Weights of a small masked image model: 5.6M parameters, encoder width 192.
Rows from block 0 of the decoder, named by matrix and row number. Rows with one number belong to one attention dimension. Each number is 500 + 25 x the weight over its row's rms, rounded and kept within 0 to 999. All counts start at 0. Numbers have three digits each. After the name is the row's rms in percent of the matrix's.
# v: attention value (decoder.0.attn.v.weight, 128x128), inputs 0-127
# proj: attention output (decoder.0.attn.proj.weight, 128x128, transposed), outputs 0-127
v.1 112:523483470482471511528515487483499488486551513474544541495495488504481486482502532496468492505497473503473499500545480533567536471473492499477484555457456463533476468533475504496517554509463508518495484506502521506479489489465476463520509555482514491505510534517479585476487509477493496474508511478493518459485489509484489504497524503536522508502466455528517500477541486498491466501498
v.2 113:456503512507471504514496478510473516517530529532499486472505546520496500535511496481533449507481468494529518488508478463520513485488500533541511506503466434421517489471513559456502484508483563538503472521493482543518496503518508515513485495497526484489496470489505452516510534499494495490513471522456503510514490479501485452499496493487477496540532530543528469472495524521530486530521
v.3 117:500534480459516502516497523522482520501468482448469500459489529482518518500511529518462526493506496465478532490495499542476542511504508523535481504513478523488493502515509478491497476554495492526526482534490536443519500513406525459494496523481479457526506537508478500504514523491512511558512490499505507483491449507483512537502448473499480504482474491509532524524487498529489494457551
v.4 094:462510515501514490493478490515523481517503500509532543475490506440575482476529477509502504527504488482512492475505479500520482487463483493511467480482501503477482481530504492528477483478480525495504533486505504538510485492511482497503504501515543537500485563479478546502488501439473492463509469524542501483468525520505525488516505518509558484562458526504459552491497509572490510490471
v.5 113:507498486529508494509482515412476458470485527493541468508522505502523486518528474475510528525475462524469477494502477479524495524504497497502489485519514548546515521494461494552482560495504499515482504527509484514493519524504454480519486505498496493474463530431523504545514496478498518494492505506546520532476520478486473466500502465501494482503500474543498521555475495486484454473460
v.6 124:498492486502465477487526509512554505487481539499513474505505484531502517466512498512486492499496507486499555518471506511477500482530555476522548521522550538509514477508437492495508513519501508477525480493518530461509493490480505463482507468489505514472527496503492509524479503452511469533492517490538510414532525487449521527520455495461492521496513438515493508520530520494452468481499
v.7 126:535515484508550525535486496461471486520481523508522510455523496491511477550463493508509469490492501510494510536498491427508515507478464503458504537457481464499544487547516535499505511452485541487500507510479502506553511551530489503534486481463506458481489532469470539510472530491501512498494519524481520525465526511516492457500555485481503494522467517493476512494533523494509474486488
v.8 096:514512466512525475466525495475504513482490536473481491527488489505558497490467496463471513533483472530506571481467497486453478551498475531501516487528549570496528513529528483524493489496489536478466534469500520494496532512498501514520501485535478528483491536469492460501532515502524521540510527488531500467463487467500483522520463490506528506526487484489483505528475543529499509460509
v.9 132:517552492480510504435517493556545484520469450506476509479453530449498520478509506546519485526511522491470497501475493506455529547507491551492516494503502487459514546541481457517459464517489477510525508493505497518492496499488506483472501476501474485526520532486467507496494516482552519511506517486494499485501491509546492509492495476507538476498465505485457529494483487544488540520450
v.10 120:547487521475518516502496505530490484545472487545503503489523509526537433479516537483465498480478493487496520485484486525512498446484487464509480494488534550477467492501530492518512477497514484498479502472518516519492507472488508495493516455490527520446481492532524478487470472467501517484519476546495509504453498567473527463481489559522550492529489548480528497511507487476477502505535
v.11 116:509501493476482534497500501520474461474504499517492542528451470509488502514518480523501495483475520527454507498550515504453499533509511506492516444544456501507471459505529520507455486564462502520474497522512502525495518503479466481503483531537503508503507532468530473533503490497473511458498492505516501489456505463500456513502514511519501484521510554490548548504473467464473460467474
v.12 114:488470474519499507493528477488482511487472507475526462497524515535505515532487515459521484530509483488469509530473559454489485501507505490521533538495496467517497524511471516483499505506509413523502530485500487501495471495492496492462542517534471469487506441521526519507505498563578518508495500495479496456508510488504518510469479525532453478515505497468477504528551500468512486531517
v.13 092:481487491523535503493530511493470530501492513463514492514514491506513510505518507485476515456457567520428552527514467517501538481475497499524476514499492535517528511503507475495460491530496495484481474530494517467494490499415495504543523499496520502494532513479495478466512487515518500490494457529493541480450468491484458483484500482545491468538535510495530492541454488508473473510520
v.14 128:519475533494525480511485493465479549451474522456491467482481505510464465527526441481482524531509482514534496485487513492531468494453518481512561455507510512482471513470492518496507502493536490529503491521550477510509507511540454479486526493519499532479511506534535501532480443548511496500509517475479508519483503512494514537521501462442473472513501463464509498536493483509503473515515
v.15 112:492529519535497487483486496453480484457515531515514511482492526485487498477481484479553522526494506516470472487487488460492525534522547540500493543514511529553519518534459515499517542492512522486487496524493512455475503516461540466481477515497491481505484489439470525511534530494489494548498491477502536485518482468466514482472469514500476467464481444537474553484506489517519484502524
v.16 085:487491503466514510484526490490541466535498511516455478495534461497539428497489521468506485460508453518501507556499500481548481505502470495486486460499477511533480500504500505515531497462503510481517503491553516520546512495530487511500518436489472480466502473534499479499473512510525524431472522511492477503492513522533523459446487511475505498525521540495526501515505535476483526490528
v.17 121:468512475492522480530490520523525481489457489520518507473494528484508525495491490531485471485465471502428542547494513525474493520502518504462509476501506572513484460531522486532499516541496496485513482518525525516516517528490488495511504494515451525495533527473500507504518453474516509497501498511481497494476465521469470509543560471536530467497476483472476506500438473545467536496501
v.18 115:520490489511482439517492477473490503483443518479509502473485537475523507513510507492534505543496503516458520498483467518522462514489504538492544488512535508500466515526520523515482529539540513511505482473520494543469473508509482474444519480516496457514484525481531486528556498527499523485490493542489536482474474508476488467494495514487544466518490523548525542509441474508510523535521
v.19 108:468502473467519522559507481480476513486446527477511497435503495504505537572496518494497468552493511493501519515475525450491494531492539503484528515505425490461472501521543550494518502524485503480482528473517498486506494518520498483494488536503469520483498523477509466504490485509524542497507504492523514535509478498488523507540549498486487468503449479512493458474463515491506475509518
v.20 113:494513491534479512483523500482474494477495544461527511518509507456481507524530453512466487543514517509485508477495507499545516527486560521497504531457484507504506520450442481528482506503485484482511476528498496460508509509528473519493500515494485447518511463449479534518479482491529513561530513445514505492504512475503502477485507479498489449501504460554467545558496497489502507514488
v.21 111:568509520502460483484501499494484515488517499503514513513505545462496539507498499468526539530461466508467478507480505540507506499471494526504481504482500497502455483495506460503448487525503489467498507484508486518468461518453492464446526527521533476532530478531510476504563497542540483529486480521459532460519486500492490508481472507522495472510521535472524502507496452478492504556528
v.22 107:533502498512489533505514492526530491500463441522483528472535497513478521492473519531535452474534495473487508535483513489529477451501499491522509509534471470523475510459443538506483536473500468496517501496508541513498455499505522569521522458484460503481499456485529509471507465533525526454528489502483505544525510459508498504513507480481475504469517496542488486500495508518505507544471
v.23 107:505477480475506504479469511520478486448507490484476511492493489475490500489539494554457492504485472487542530466503516505542475528486515453496500505481498533428514512472489511562517471525508450503478499461518494501497510478544512536531502555518507526505486548522506515466477473472474510542464498489521478538474504516528512543482507499520526500528467471515460488530495519513522468488493
v.24 126:507471500540495515543507486513497499491508489488475475491530545510514536528505483483503464452469490509511507536511501487458512485520508452540506501551501524481491447454499499453480549514484520477515466498535521503502493501476474517518521501520481554473498480480471463505461489509513522480494534512513511546502518461522517463514545449523455513514541498469499474514501514510453537513528
v.25 104:451496509515526482469489507445537481518474495495516503524569537475528465486486529493488522510489528510509495496485505509535485481480465452477467530493572548533511493515474473512464519456488515514514514499525535506485498547497526504496533434492500463474494476475472508507530492520535483520495517506479487510468500510518493467462515508472510473494490501517472544522474488506470528537512
v.26 112:480516499513486517470549520515508475471531474495483507523427466518474463492466507516468499450539495470497505478525494515498500542510499490507523458538496501504499497508498515516504491506475484502464518525506500481522500502502489482533458540520525479490459539533472522492495541522516509483498514459541508508488518481527496546469474524485496564498487457462524530555540504492519465465471
v.27 093:489476494520532535472470469507480468503523462498478493451519526510505516507484523469493511481443524510546510503483524442478523486501460473513495528478539546465524478553491497523496484518469457504508517462505486512504532514526536501483486474502503543489484482524484498450478528484518528518507493533449461490513513496514506511513497510544500514508473484468472492525579502502508482490537
v.28 120:516499492480467505472532501488498466487476507523535509541544448517509525490494497513488520472489479503444518542476503511487508499524546472511479528499494562545495477515485440544487502498476508532518512515494541484507506487493530520529500514518542514500531448467452509483480489458503512508519517477520490436500499465449495478483499566544508484498523495512486518484493491471481497514494
v.29 088:464512513442500466502519495504481474499481471490505515466483487491545481476522538531537551527511503472465486490501507519489480480497485497524516464473512503531464528502481455511469448502540482477468484518517493504490492476463480456481522509503517450504500534547495506534527502528535514499522496534532519447446502517474531524489456521510521499481500504482529536514505462462508458514496
v.30 111:516501536524553502466506487517512522495497534494515474538511474491478503493509519493466521508485500500487479453488517475479481540478549463513514464475555562506553520504492530479520461519505502519494500509517487435521541488532520493483506480535501533483518489499499479470496502525536453532499494490520489508491453527486492533513503502461501496513521444450480483456458522476509500486524
v.31 100:460477526491465551464460505509505527508478504545499543531517457488467503527513508458464516478490491498499522484502490508495495496456486488499475493474544517539497511510529509531498483492501470517494556459479481516476503497541525492470499481511503503510535462538534505447534483511522440510519487536477553533496472524508458513484482503491535486529508528465517507529476478483508493536532
v.32 099:511507510542527510473481520537459507466535511509487480481547516526503489490528541471500491469504580510519505520463473522474512450524512499527513541486509447528536445478485531518499489481517549492529467515520530495530502474475549506487502500453497502490516490482482471499489471507509527508439482508523507503481476492507506497472515490509498486514511510507529487512456507460433485506492
v.33 102:468462557476493505480543485476507523470492483517492561471493467509491488499514557496493465478513544514507517535499511514502464518479472487482497525507475456523476528509515512494542540466530474518480537497501542499473498451492518474470494438503516511488470514498527526513542488448512492491475546468539498493504499535493504498459481509518517526467493470469481523471481507484488516516473
v.34 099:573512517508520526509518501510469518489489483485506499487531507526455491510515518499461500511476483520485450487422500462498487526510490472486453527477517485504539483457533518516512487488457501549511539526490485501521521491499550465467490471529526489501508465479517509482553505541510481519539477515472455500485490528481497522474500568520526523533518511496471500488499506522481512494486
v.35 100:500464514478507508463502510491480516467554477471514513479502505457507497463490529470443538515505514451504488467506475478516564506471483474532486528448512496487520438560506500527533473489508518492496514466520480487519529497516501481512516528507501543478499504530447512474478517537544530533513488506498517529502469521525541533481496485508507466497496492451492499484497474492528506516533
v.36 098:459514484508518542470450475518460477513512510555472497498510456518473519479502442495512540492493500467527487495509497483462523523526497498516494475520472523528506492431487527497518481479520495536484534512511449521511529518549514539491486501485517499475535463494512469515502504523458525474496510527519497535486470452516503532511522476491471449522521537510500509506443473494507490507528
v.37 116:458503509497455474477525539467537526466549493480477495485505486536508535469515540497470510481524481500504504507481463496507506443475454475522537532491502442509490439537531505523507507499488523495487491495545510560503498502503493505512495489459465538484520511492538515509511463522506540488546520475519528501476538475505473493480540484486483518517544509488493528482481504455505508503480
v.38 113:488530529501496470532499502504501488465500478534477484480508487497519549487505523518507545463511514513510487500465495483491509489472480515532493479484457511528489487467469477492486482533498521458489489489469481491496476502525528464469515481483504522477513497503509501478554528532491547450506483480537501491488502442459501553507544504520527515472543507510450547516523443552505525544524
v.39 099:552531523499501489491548501530516497501496505504515533495480449520487512526503493506504490447504509502525507475525483467490489496514504485502538495467519475510506469497490546544512519477500519459505494491503466558505489484528445453496461446494515479465506508486513556511500454529504499465490490477486493540549497507523477492535545452468501525516507469516504504531459476522466522514463
v.40 123:443457493498491471505494468511522517532495489490482494455496507525506502576545559492488517481471521465484515497491523524527525465448476475512496512505492490516496479483457523492462497543506502480522480488478540523494484511521486472497473510458509470499503509496496548506490461538541478516483467497474519528490533515505480517537543507492483544516507459538515499516484552518461478502495
v.41 081:531498545508498511543503471486484501530485533528478490509490532520510506532522505521505517477498460529510485474520481486480504499490518492503460489489543469495492544475513479471493511542471481486528490482463475496478504488483502475494486494526490527518473490493503499491532527524489490506381467521489462531489501504467482463482484536526503525494542503482474496469543523538540528508559
v.42 104:465498524471476512544487510473507482469484507524475497555478511505509485477503481521545501499481540513491532516511531518502453525534563497499506476564495515455463508518568480488506521539466501528499545477515503513477513499471530510503513499540496545488470482478473459506507537502477469492501498488503489500513516485494506486491450546515466481494498521497480499430503502479540489476495
v.43 142:500473530506492502496465481493477497507424508534487540509550498465476510539493497539502518507512525483504510496534497471470531518515499523482494464441514501514490480447495507539527504508462540509531530504492455495526498478505487495499482496539538509521515509485485499500530496495478526504497510482480438521514514470437485523451490487505486519470481526479522475548524461543521518530531
v.44 108:512520468490495519492462537516490486481518500500514491452450531498487523477527493498450480538496524480496490547510486508516521554478515465525470511515473458488527450516483525489481506522474508507516524522555500504515483543493470478542494552521497492506507501500542502475495473495499488483462486518518491527497463456501516532485514501496552487532526471532489512491457512547436491480471
v.45 120:455515456474458518473491545505477496493524532537513462526459485533499522458510469492525480532493488475511519555509489502523498524515546510501506490529516503473519502523552510489511460453500489488476512493523491519501495547493498522527510496513483509531515446476534458526454521536473472507475478539505476495521494495485513478466472502525520453509553532504475505501480509452510512484474
v.46 114:509466518486485491500510506517484490513516488509495481516477502544505506502517459476505521492488473521472487515538486481487508519500542500520447462540505465485529513481504500445477494517428553539502534501512488502454520504502504476520498483529482505511508435498525481502524524533485467439541502517490440514497486458473484477503501534527509504508550532487476515509505535551465524507508
v.47 107:521506520515499485512491530506503484484481485541466506543505488515477524457506457525519471515543619477463472524501484488472481533522529524513523454512509485522499509479550517478547530485482521466455514509501463480513476487469491520504525494523497525495505505476535472515527516498479472454510485526544491509461501473460489497489481488523503489489535526495494499496491489501530513495483
v.100 118:519471477508493522546496424483494499501495533533514467509481475505497481551483501505522529499501531487493510519470504541505487492514499488525453505483542470471527535443497517499472473523475495492535459511538529548473487488514538507516494470487518513525463496488471505470458491479467521510504503529468497481502497516528503495507458535503529486433465511493559502533480498501495477523466
v.101 129:527500495497512509492463489522489489505520508462458495494462476452497533497523496521512448530519501485491536509479497477539490477481443479502560513497454544527468510549464512484560473512476485527473492511489477525523479531478545549493444498474569503515501492495536493523499454541508494496493482475512516514491519505478493517492500489519480488512520548505498503485479546512509499495482
v.102 108:490508554480521538461506519464539520450497497491473521478508501529504490518520488498512522462484509545484518507526483483501486493487542532524480491511506453516529495539493534525494489472497483527454527511459517517502491461548472494497507487503426528469534525502493539438509476495515552479500481514479492513494456447514498519528475497503478458509474502491532530542490477503512494496504
v.103 108:466510513504529492491507486531479500537496508534499495521498479484510427521460466486486528509499533498489498515537464517446497515506546545508512480486500488510522531474503526510509512457548488481487523499484480498476518513472449504530543526452461457478537497553502515500526505491487489499483532499483471484511490494516540500532501482498441500528489509519514458545462541530461486495508
v.104 112:461505505509500524507452473526527528493531508449543496529546444492480521521505463519536455450518489496511526484471501502516479512506496513542491459490508548483484489527455513500504481465488515513535480547472510511515461443500496519458486466527523464473490534498511533521510492564491480480501510511454493473507474495504525513517493486525494510529479489527499508475526463511513528493513
v.105 123:527502521510464517454493508544489503495515555531509497529518519492456413494530471464476504493521495506480533490493485494520521502510525513518531529523478514514507538511511487500481473502461488473527498484530481504494503453461498510535512485461496488527470519485457520506513527527527496455501527474519496501494457518494486489531510488481518456546437480486507455504529530494448523500521
proj.1 114:477470526494503468505488526517510513516474503506498550530480513482490479496505487532536535499477488517548500502505449464495525508482484488533510490517501492502497533510485489507469486495474468506476457440505471515515549486494461561519451508499462522502564486563488526519513487481503460512475508517509482532494485494496516455487531473515515503521531511460538488533451536496475474480526
proj.2 111:511482527483495462485506511543475501483477460473539509466513484557503532498469509454486518502506540450472459542531547520538467513499528453517468492488470456495509496488476528517482507539513523501511491506516536495491469518529518518495521509505479552498504473518535526508527548513474494495483536479488461476462520495469520479474482488498513532497512487552461508455487492510509513493482
proj.3 116:507474547518496479490506526527524434475481514522518522484504483507524512476468477503497504493498492521453520503501464516449519457493540518475512521485524484494536496509491510531506509453497497537520514474459523551546507509501482516508464514518543500517474471501506563484553482475545470462494488512506479498504499498561476499476451455502488493505521494472517482485509496463498535540488
proj.4 100:469490489489496478520522508499510472510466498476499499530489524504489549490506498500506494526531518464520509476518464541501516495521500502533490544483538504500504533516516428540525507525525551491492530467524442484515508504491501474466483491480487543481512506505454505515530508496464529555476526468545544485487497449500491467500499491488510498469471492480522463468482538516543492467448
proj.5 112:524464496509478524539519474488494519505488496528487483461507488419530493521513518530528505493505503448537496494515488483510474502482505480490506503459482494547476482492548466475480499512514467522531546462466473455501513505476480497539489447520512554459505526519466491499474507487459538523514522502528502487554498498494539493495490494487556520483497500480510519484514525516466471536523
proj.6 113:484496491531527492495487482513492503510477485535494548526500499469515460497518452517516496484491502576547544476476471450479454521529498488523423486508497532463450514496530512504491478467453520512529522511497487481489492520491468515476515487481525538515460472517477513510492495527558495481507489494498519485491492505478506502534480479498514558516510478542516468493513519490524520535525
proj.7 110:527495519485501507514514468476516535535502477476512450525463504455484518479498508497538543519509495489500505476558491532498517516481524465524488517537481503507490508457485529503474457497519537511465473539535509471517539484509536545504502479505487499518510504517508506492457491486475460528495569512550526566545476513477532487478515477438488487489520505508511505469482506495498502484470
proj.8 096:504476491563466486500510508460508537455496488533555497501484505490513459457535481499503466518548525493502533496535493512526427510447480527490508477518505502480505504489488519533466476472534512517479522497507518501507508548506499501500544494498492481492503515505491482474458484527479569475534528464490494481490491519500488478501431497433521514493492501489472486495524490516498512525475
proj.9 111:516515519478485485557467540473523444511511496490505540517480507521481488503505470448529471495493496505472536498523458505507527504510481494465462483510509496458511492465511496494530487516502517496496519460516525539532489523535521493486557534475463498500452517539542443499514494502506488529466520534518536496548459512524473491489527475481460485527474469505520502517503517518509501488449
proj.10 112:519497504516504476474486490487512489465510534479463523517494509545506507495532464537502439534549468466473496492478512483458511495479527529533496517450527509491518511541475492529504514502489508512502502511531477521463482502491519447486520475466460492491511519489497519503521439518473507490526541495510570472477560458544500466489492503489507493488499521490545469494511500538506471468497
proj.11 111:517474514507534527515499479530507542464553519482515502491539513497524471491460446488504460488485521498488516495520495481532482466499504508504526457492487490543506464509462511485496492464498521548468514453474448498513482554521484470533509523470466534476471526497485502493492497470497482530501497458436498488557515492487494538535526512484477491500528509508503495492460482510528532516540
proj.12 113:483488476541519497534517486522472527516556506497466489488484441483523465486521486569538521493548527521452500505464509539501500484506517474501453501542501506512474495509488511449498459531426534499490528491479530468484484500523532492481492523502474484503501527536515498502476508534496515485493465516508465533492493474501515464487488502526514535504483491505504496531487503507440454516498
proj.13 094:525477507493483464484504523505523530495462480527531511518507492478518521472493464496488478521486523556480480521485485486482493434479518464527527492441478507511505503474506536482494482456529511496466548481520536481488495543469489490510506465483501475503534480548502507508502519473469496473509543542444502507500526488579508484507509436522535486519482480494491469478498485504485520517509
proj.14 112:523532467566533517488460464499486488480545461538482535505522523508520500529521499511541539491511487501526491496472494539482508449480520511486519454467456526496512514518498506485503474504485506531499513540479517540459485465491498533514517501489514536497472476488486519505474500524503544483487502457493429483531511500534493528484495503549510515506489492447477482459493543493482472518509
proj.15 113:524513526500463495540516521502456487518474528497513478488480504526495498521540503524466507465487513504523469499508520490468541492463517476485509504474472506530479486480493533486447520491523532512501488468501525466503497468508545538487499472525499505518516523498495464483500508548496487448496495512550475451485455465493520497471442468551518516549525468481479499501495529494456557497525
proj.16 089:466532463506512529504468435457492480491480520495467508502494461525486466494522487515525486525545481452499499519553529475534519538503490486525504491449484537468485530481524487520507515507513487479504487507504540533471534526474518495475511508482478500500480493518505523529465525505488481471453528502496536532497469494456510517481508451543518511520490535532516466453506457533520507480490
proj.17 115:461488531538525533517488499491527496511479485520490547543516499467512495464489491450511495451492527461447490485516444521473560493491528487511522497451501514485508488476517466512466485441498499502475522498506527521497515505544483507503494488515468551475474518513518499490491519527517509553511487471456494490524506482539506482496517507480504519501443455511564481493515487514510524476500
proj.18 115:534467512527478517490470487501480510500549497521471517536508470576532488527533513517479472455518550481525493521491468500498490508491523521499520536445464495436488473538519520477469472488493497521518525475492517491453509488506521509511467484495483513457490514522549476482488501517491522495489549486518517489511512474521481547460539468526488502537488461499523464483504525523517502513486
proj.19 105:512467524527519516495512467516501483464506480514547482512518513475511495485512514497475550484519552496496477472507467565500484470496524489517485481514509518507490495485435528501489495462505543487477492471485503508472496481558486535496478507526473503469443502462499503500456500477557534492518476489568523522504485538547526491492503517471512551471498519496518541497504505500479510496462
proj.20 110:513512476509487494487539484482509474527491502466502508482474497510528501535518487500495476471518548537513520478514461476500502476544511472463450492505507513510509428507526493434499492571537470484509468490525483489504510502518514524568513476530518535526507461498469512518514506513486492499496516495499455504481462523494522468488509447533515515545497483486477487480488507479476445502539
proj.21 101:537498502540513478486497489535489510503549493524484496491509491507564519474477498536494479504519474471521514507504477517519506517492473462478550491516526453496484500503454512474502527455509517467459510476502532491451471522487503486518517530498518545524511458512538537483511506500452520500499483485529491526545523526533485513502462468478462505517459521476459499497460541523453505537516
proj.22 101:531500528479527536460547477548503478526454475432486528481475470496476463485516511455541540466499498459485479517499508470511461551524441477506463501506496528508476476467517513473553485498463516485475506495489515486498509490518467525492502529498540498491491520518495496516489506502539495484529474507516501542527496493490483525523539507478498492520510496535469497495525478481496478555534
proj.23 110:492497525538506475499516523503528477440528515472538517518482519468506520519479495513516484509504493507510511537492477533478504459537475534480479508512527520495561517498446484518484534532500494483524489487500477525539493466501454462510498496475530521469514465518523482533493465469504467525513520477461507512520503522540525475495478498462537501490511549439452496490492507468503447531484
proj.24 119:492481484532515510468490494498509503520506479485474526485526437474503514492439467511462512494500509520488506440533521507528489471529540499512488475438491477520532469495510484506486482471509503488445485518472525452535489531509473461519521527528498514500494514494491506527540530489541502457489519529537472537516539496508540504519484495525506501447494491499470484492520470500520559476535
proj.25 110:507481467457483531505510505501515497504486525515500483516513485488446536489527500529523474500519527468493515473514493507538515536512505484504491473495493503536505493496502504479509493488515523529469497529515537461490529473427549506494502475506552489524506492567483514540474446529493520499484521444511493510514480516499489510483490475443501455553474525461495488479537504481448466511474
proj.26 114:477534500504519485525487497501499510498529523516483505500522515499468454514490466536501488505493472491487505494497497515481528490522561513444525515540470532475540525519526487518494472514472513463545496461448447516525488512482521519496513502485500503515491526518450499518520500487497480473462497487446518501496491511436480455518501490497480526471558475510489484538498513448484516487569
proj.27 099:491480525490466499530504494474500504467505549487518466506495470480497496507473497531547496573477478542487487515523520556478534501465480523538512526547478526495500529466489500524461473538493543514482480483505503492497507522499494454526539523514495438478506464521531516510516480533549453483501506512484505491463506484541531456487494486500484532480514527494472466508506519510469504473493
proj.28 103:485541489502499525483539471508541536517463518462512517483466509498480512458521488524465498521512498502481528479507482532486482476520496440505464463522556496509450502522483451480514520479451515529498471509522506484479503538509464507503472502525527516515500469516451476514478537525489514541510502491484566493484487519469520484532498504507528502538483542514482456489466511528487481538516
proj.29 089:501489440506531493539470460519533489450536514507516476510521512530507503520512506536510500520506530471495485514463475503433497500490546480487503481504522500500504512490537475520546519493465485462488497460456518530464507474447500522468507505481560528506472510514521524477507517484492516509484489479487546513534504504516453520520465509490465475519518522512566495502480533527480489530515
proj.30 109:465512473559519521507482494465494481473507499571519520500518500490505492515460476505483470535505461514486453455426496511498484491496521482532497464547480519505523514501469492536491563465509529488541484537553459492468504519512493510493543509518514486488531513519512452478483499505515542473499492491475479521457464511495522521481458506493501502521467501469508514490525488506492483512507
proj.31 102:499504530523510484512497495512481489489526512493484531507552491520494513503489508420507468542494517481509484501483501525485527518466474492486578523526497476483512540476513483475493543525522532500502549513494499479451476483471502477465487474515508499465534474499506527490478509477471533482500489527516523505471500513528494487531488505460463496564493570499468485516496511535484436497509
proj.32 109:513454457522480499521485519500493509496466502531515511524494474483524521512521524514469514516493513518539459529511502503492530501496517480486431473495513487508470505504469490478478513501514491467486519525543522498519497502478507441489542489473496510476494506528500462511477511486469495544475489463463495484501457504555541457549520509490480542508554453506520524540505473459535494543473
proj.33 099:463500477507527518519440535485504495492496469510524467499501496445473504507531489517510499473443569506540489498535550510509496472486516525561525531513479466526509477499511494497506516509461484504526504473524522467538496509517491457529488484518513485469478506452530542488482506465522518467497462516473519464546463495479489490487505525499515506520511508488477472523507537494494490499442
proj.34 116:570513513540510550509537515484517466534519479480495487496486527482495507473533466460504491497506470499482468449445497531489503510512527513521502506515479508497505550542461483466491512442497488525512437492520515463486508481510499455513514496535478518489482534514503482507491529499495516519525521535450486468467516485463497491552539494485518481496521535488499495489512497454521484508464
proj.35 121:481482473535476459510530502519483531480502511474537515506559546506525523514485488481514455498464513502453491456463529506509503521499483501489464492514478480510466505452498475488464518482527523524527473489493532491514500447487581501527491503464526531529474509509497521476516476498525508497497500516527476495484499477486551502510531475491437525512498488476541484505494507504533484479562
proj.36 098:466462510460503502519489470485476468497463459489518521495483451511515479496507522516513536515498477479503513510483509465493516493501496510511482555486516516525490527503492516487490523488484521532540497502463511535490529490548482474440493510540472538507456501567504528542509469508534497446521492442533515483509511480510524505536498439486476489552522523536466520488500482500515501509512
proj.37 121:454496508533501486500450523526512497535446479553529498518490472478545521506520507491509483535473496477492469505507491505473493509476515507437480517506531493504499493528494502497513491537506456571473432491493537470496492549506524476520544481527514457517484520492467514438473506519498518473536499518479496510507464516507512509493491498479490478493493481533525489534511563497483508519507
proj.38 108:486498476489526497487522513503536446476470482530489506528532495502551519508482476533479566527559502514519489519500512495502521529519507516519509506508505485543500521480531505475483505487456452490483463483528537471471494525451537481507480486522467503473455516484488551505458489479466453488531460530488529459545503525498478526493473510508503487504494503515496490464509480520473461474526
proj.39 112:572515473458501509519499492516490502498482535566503489565464544470513471518498470500502509525508510501505479508529484503466548490551515471508497477492514515466498461492501520470496540460481494531513519512530519478509500513509495511519489542480458496488559465505489510449505495471490457499536471458511521513497526503493490485479452514503492467524511444535499491510469518494504494490528
proj.40 118:427524519467501508526509539519497504457521531476482472509482523501500517499509485521473446496530561463462491475514486486470523471558504524485542489471532534488467532526513507464482553514505498458462512520507500515517473531495487550479472492508504527522504519497503509525476508496522473497489468500477497446500483516475510486508474494440521503522490491536501487480501485525490536539495
proj.41 093:527535496495490533467516523506488447508529510473507490531475536510517520482532479531494475487527477513533488502482515520505527476542480521504517500526525490516494520544511523493503490437533499436476554479543451502481496468506476490550519510497477497507489490467501495507532505519521533497433483488541505493527496506458497509497506491451513478466506485508526514470503466488479489442541
proj.42 106:449505535481510487467452459501485489472515497484527487488520484533482538524500490513500518501474523517541505516485528557530472511480505491492561506471471509560516507532448514481528500516486515500476457474506471451502492464535470479500528483474560510490493490484515483514442505548529525486450492482499519523484465494521483515466539494491483523505510486502535490509515535484488494503489
proj.43 125:500467491465504472514500523471510468499490472486508491532519510512540494484559547500503530488485522473502529536458520523508524491490510556523486443537520505506482517527547516456487514480512460529489537502525515541501489511492501520479501493527459508482464489507509472534517499479466475460447511499492464477510547499473448492497478504491522477494530511531449525475485501471520484457488
proj.44 105:510504519502497528472506508498501516516484536506518482511446478472567480489494545456520483504523522515536512528487498438460549508486513531508499500472490507483511536499466514522483525519491527488458553560450525514482490500481508443475539488535507478541483456513497480505469540486497478504483493461482515496482470482499553506512533489470489503500485518505476496465510472485501495519531
proj.45 112:467501484522483509490462478482508521541484467492505508490466489494504472535500511519522494543499481512524575516500539495504487477466502491476469549483523495481530508531463526533508499504526516497490477519453509466508492466531473547472507466469530520508523492468469512485459500502511511506501484426509474477509494496549509500481551494473458508493474500532497475539516467503475493475554
proj.46 095:514550500492538543503490537489480472510498536503474530492467504505516505494484466515514495525462500507493503470513477490509505494477457501465559470499477490504573517527484532481478450473505452525494487503482505477479497499466454498487486484526503525536504497518534520525445507487476519488479567546474463489472523503490551504488500491471496460511496524547488499513542485505512468485503
proj.47 117:515449476481504488495475479505492479519470476550532481475499541507483520505445520474505536509533577549469453506464512512550509476496495474487509509511490526509534525538544518517516465497510560487497500509500495490493475489477519475481493466496493491514483447491472560511498522490491505493515478515473513501534512498482496499501503497478482509541491467541536467506481490469509464451507
proj.100 112:490510461484501509492473494516454505520544498524559547517524522504515517487505515462546489519493495502433475523471483484491495464505479489533505515527451501486489482535505510528510450516500501495462509462501508481508546509575512514500537513482518484478525480558504473537484488440491481505494456497515458462500507500485535496486537473547531494506504518482471508503478501487499507497482
proj.101 118:463463477484458555516495519515523446497507480469454484501502495501480459496532476490495549490490529504539582500518493548452506492504520511513482476515471470470514510501496516471499515461516492501516504565545492478519477494513494436511468503471473529528512511518489521500506471506490522517552490520462516514459509496477533509482528486500486509497471525497502496528475502527470518514519
proj.102 107:471550533510517514530492486523501528465482509541519486517514533507468477502508513468490448501503476515510506484531513492519501475469474526521513541502510525543446475501497497493509518501460459529450445516519531504482497514520497540531522491513502506473448482473533495530506486497518500519453465484506509484523553530517508462520495495545527485505483510502507477540508456527476436496491
proj.103 112:473518484515467475500501518498438545522485457549484486476477535507520520470450542535482440502516473484464509502506453482535511486517542492544504503498480487494496481523522445513533504519479462506469507476528508446510524495490494508454516510505490506510470510511525477462524460504542479500535491517500506478530513490499494487525508481490554506477503509513524509547518503470523510540519
proj.104 116:510523516501530485482523491493533487536463478460515513509489533520487523522514436520516485513501431501450502498534487510495512451482492516514522517475475455525504482510510521494499509532499498479478546509500514451485530483501502507487482483500457549488489504535519506506471512555499517495492492491453510527488514489477530533502505565516442518460507526524477461546490505471452492502496
proj.105 113:507530495490505480495512493557486501495476516506556524528492493528500459512491536545475447450472512531464511475527480537477500526498493534525484489444497493499511488532495503516530521464474504486459515480525486478509506482457509494492513457488494556546531485499540478452493510502510508475501497500509510542522491514476511551474518541530499470493529468446455526504494496504497510475481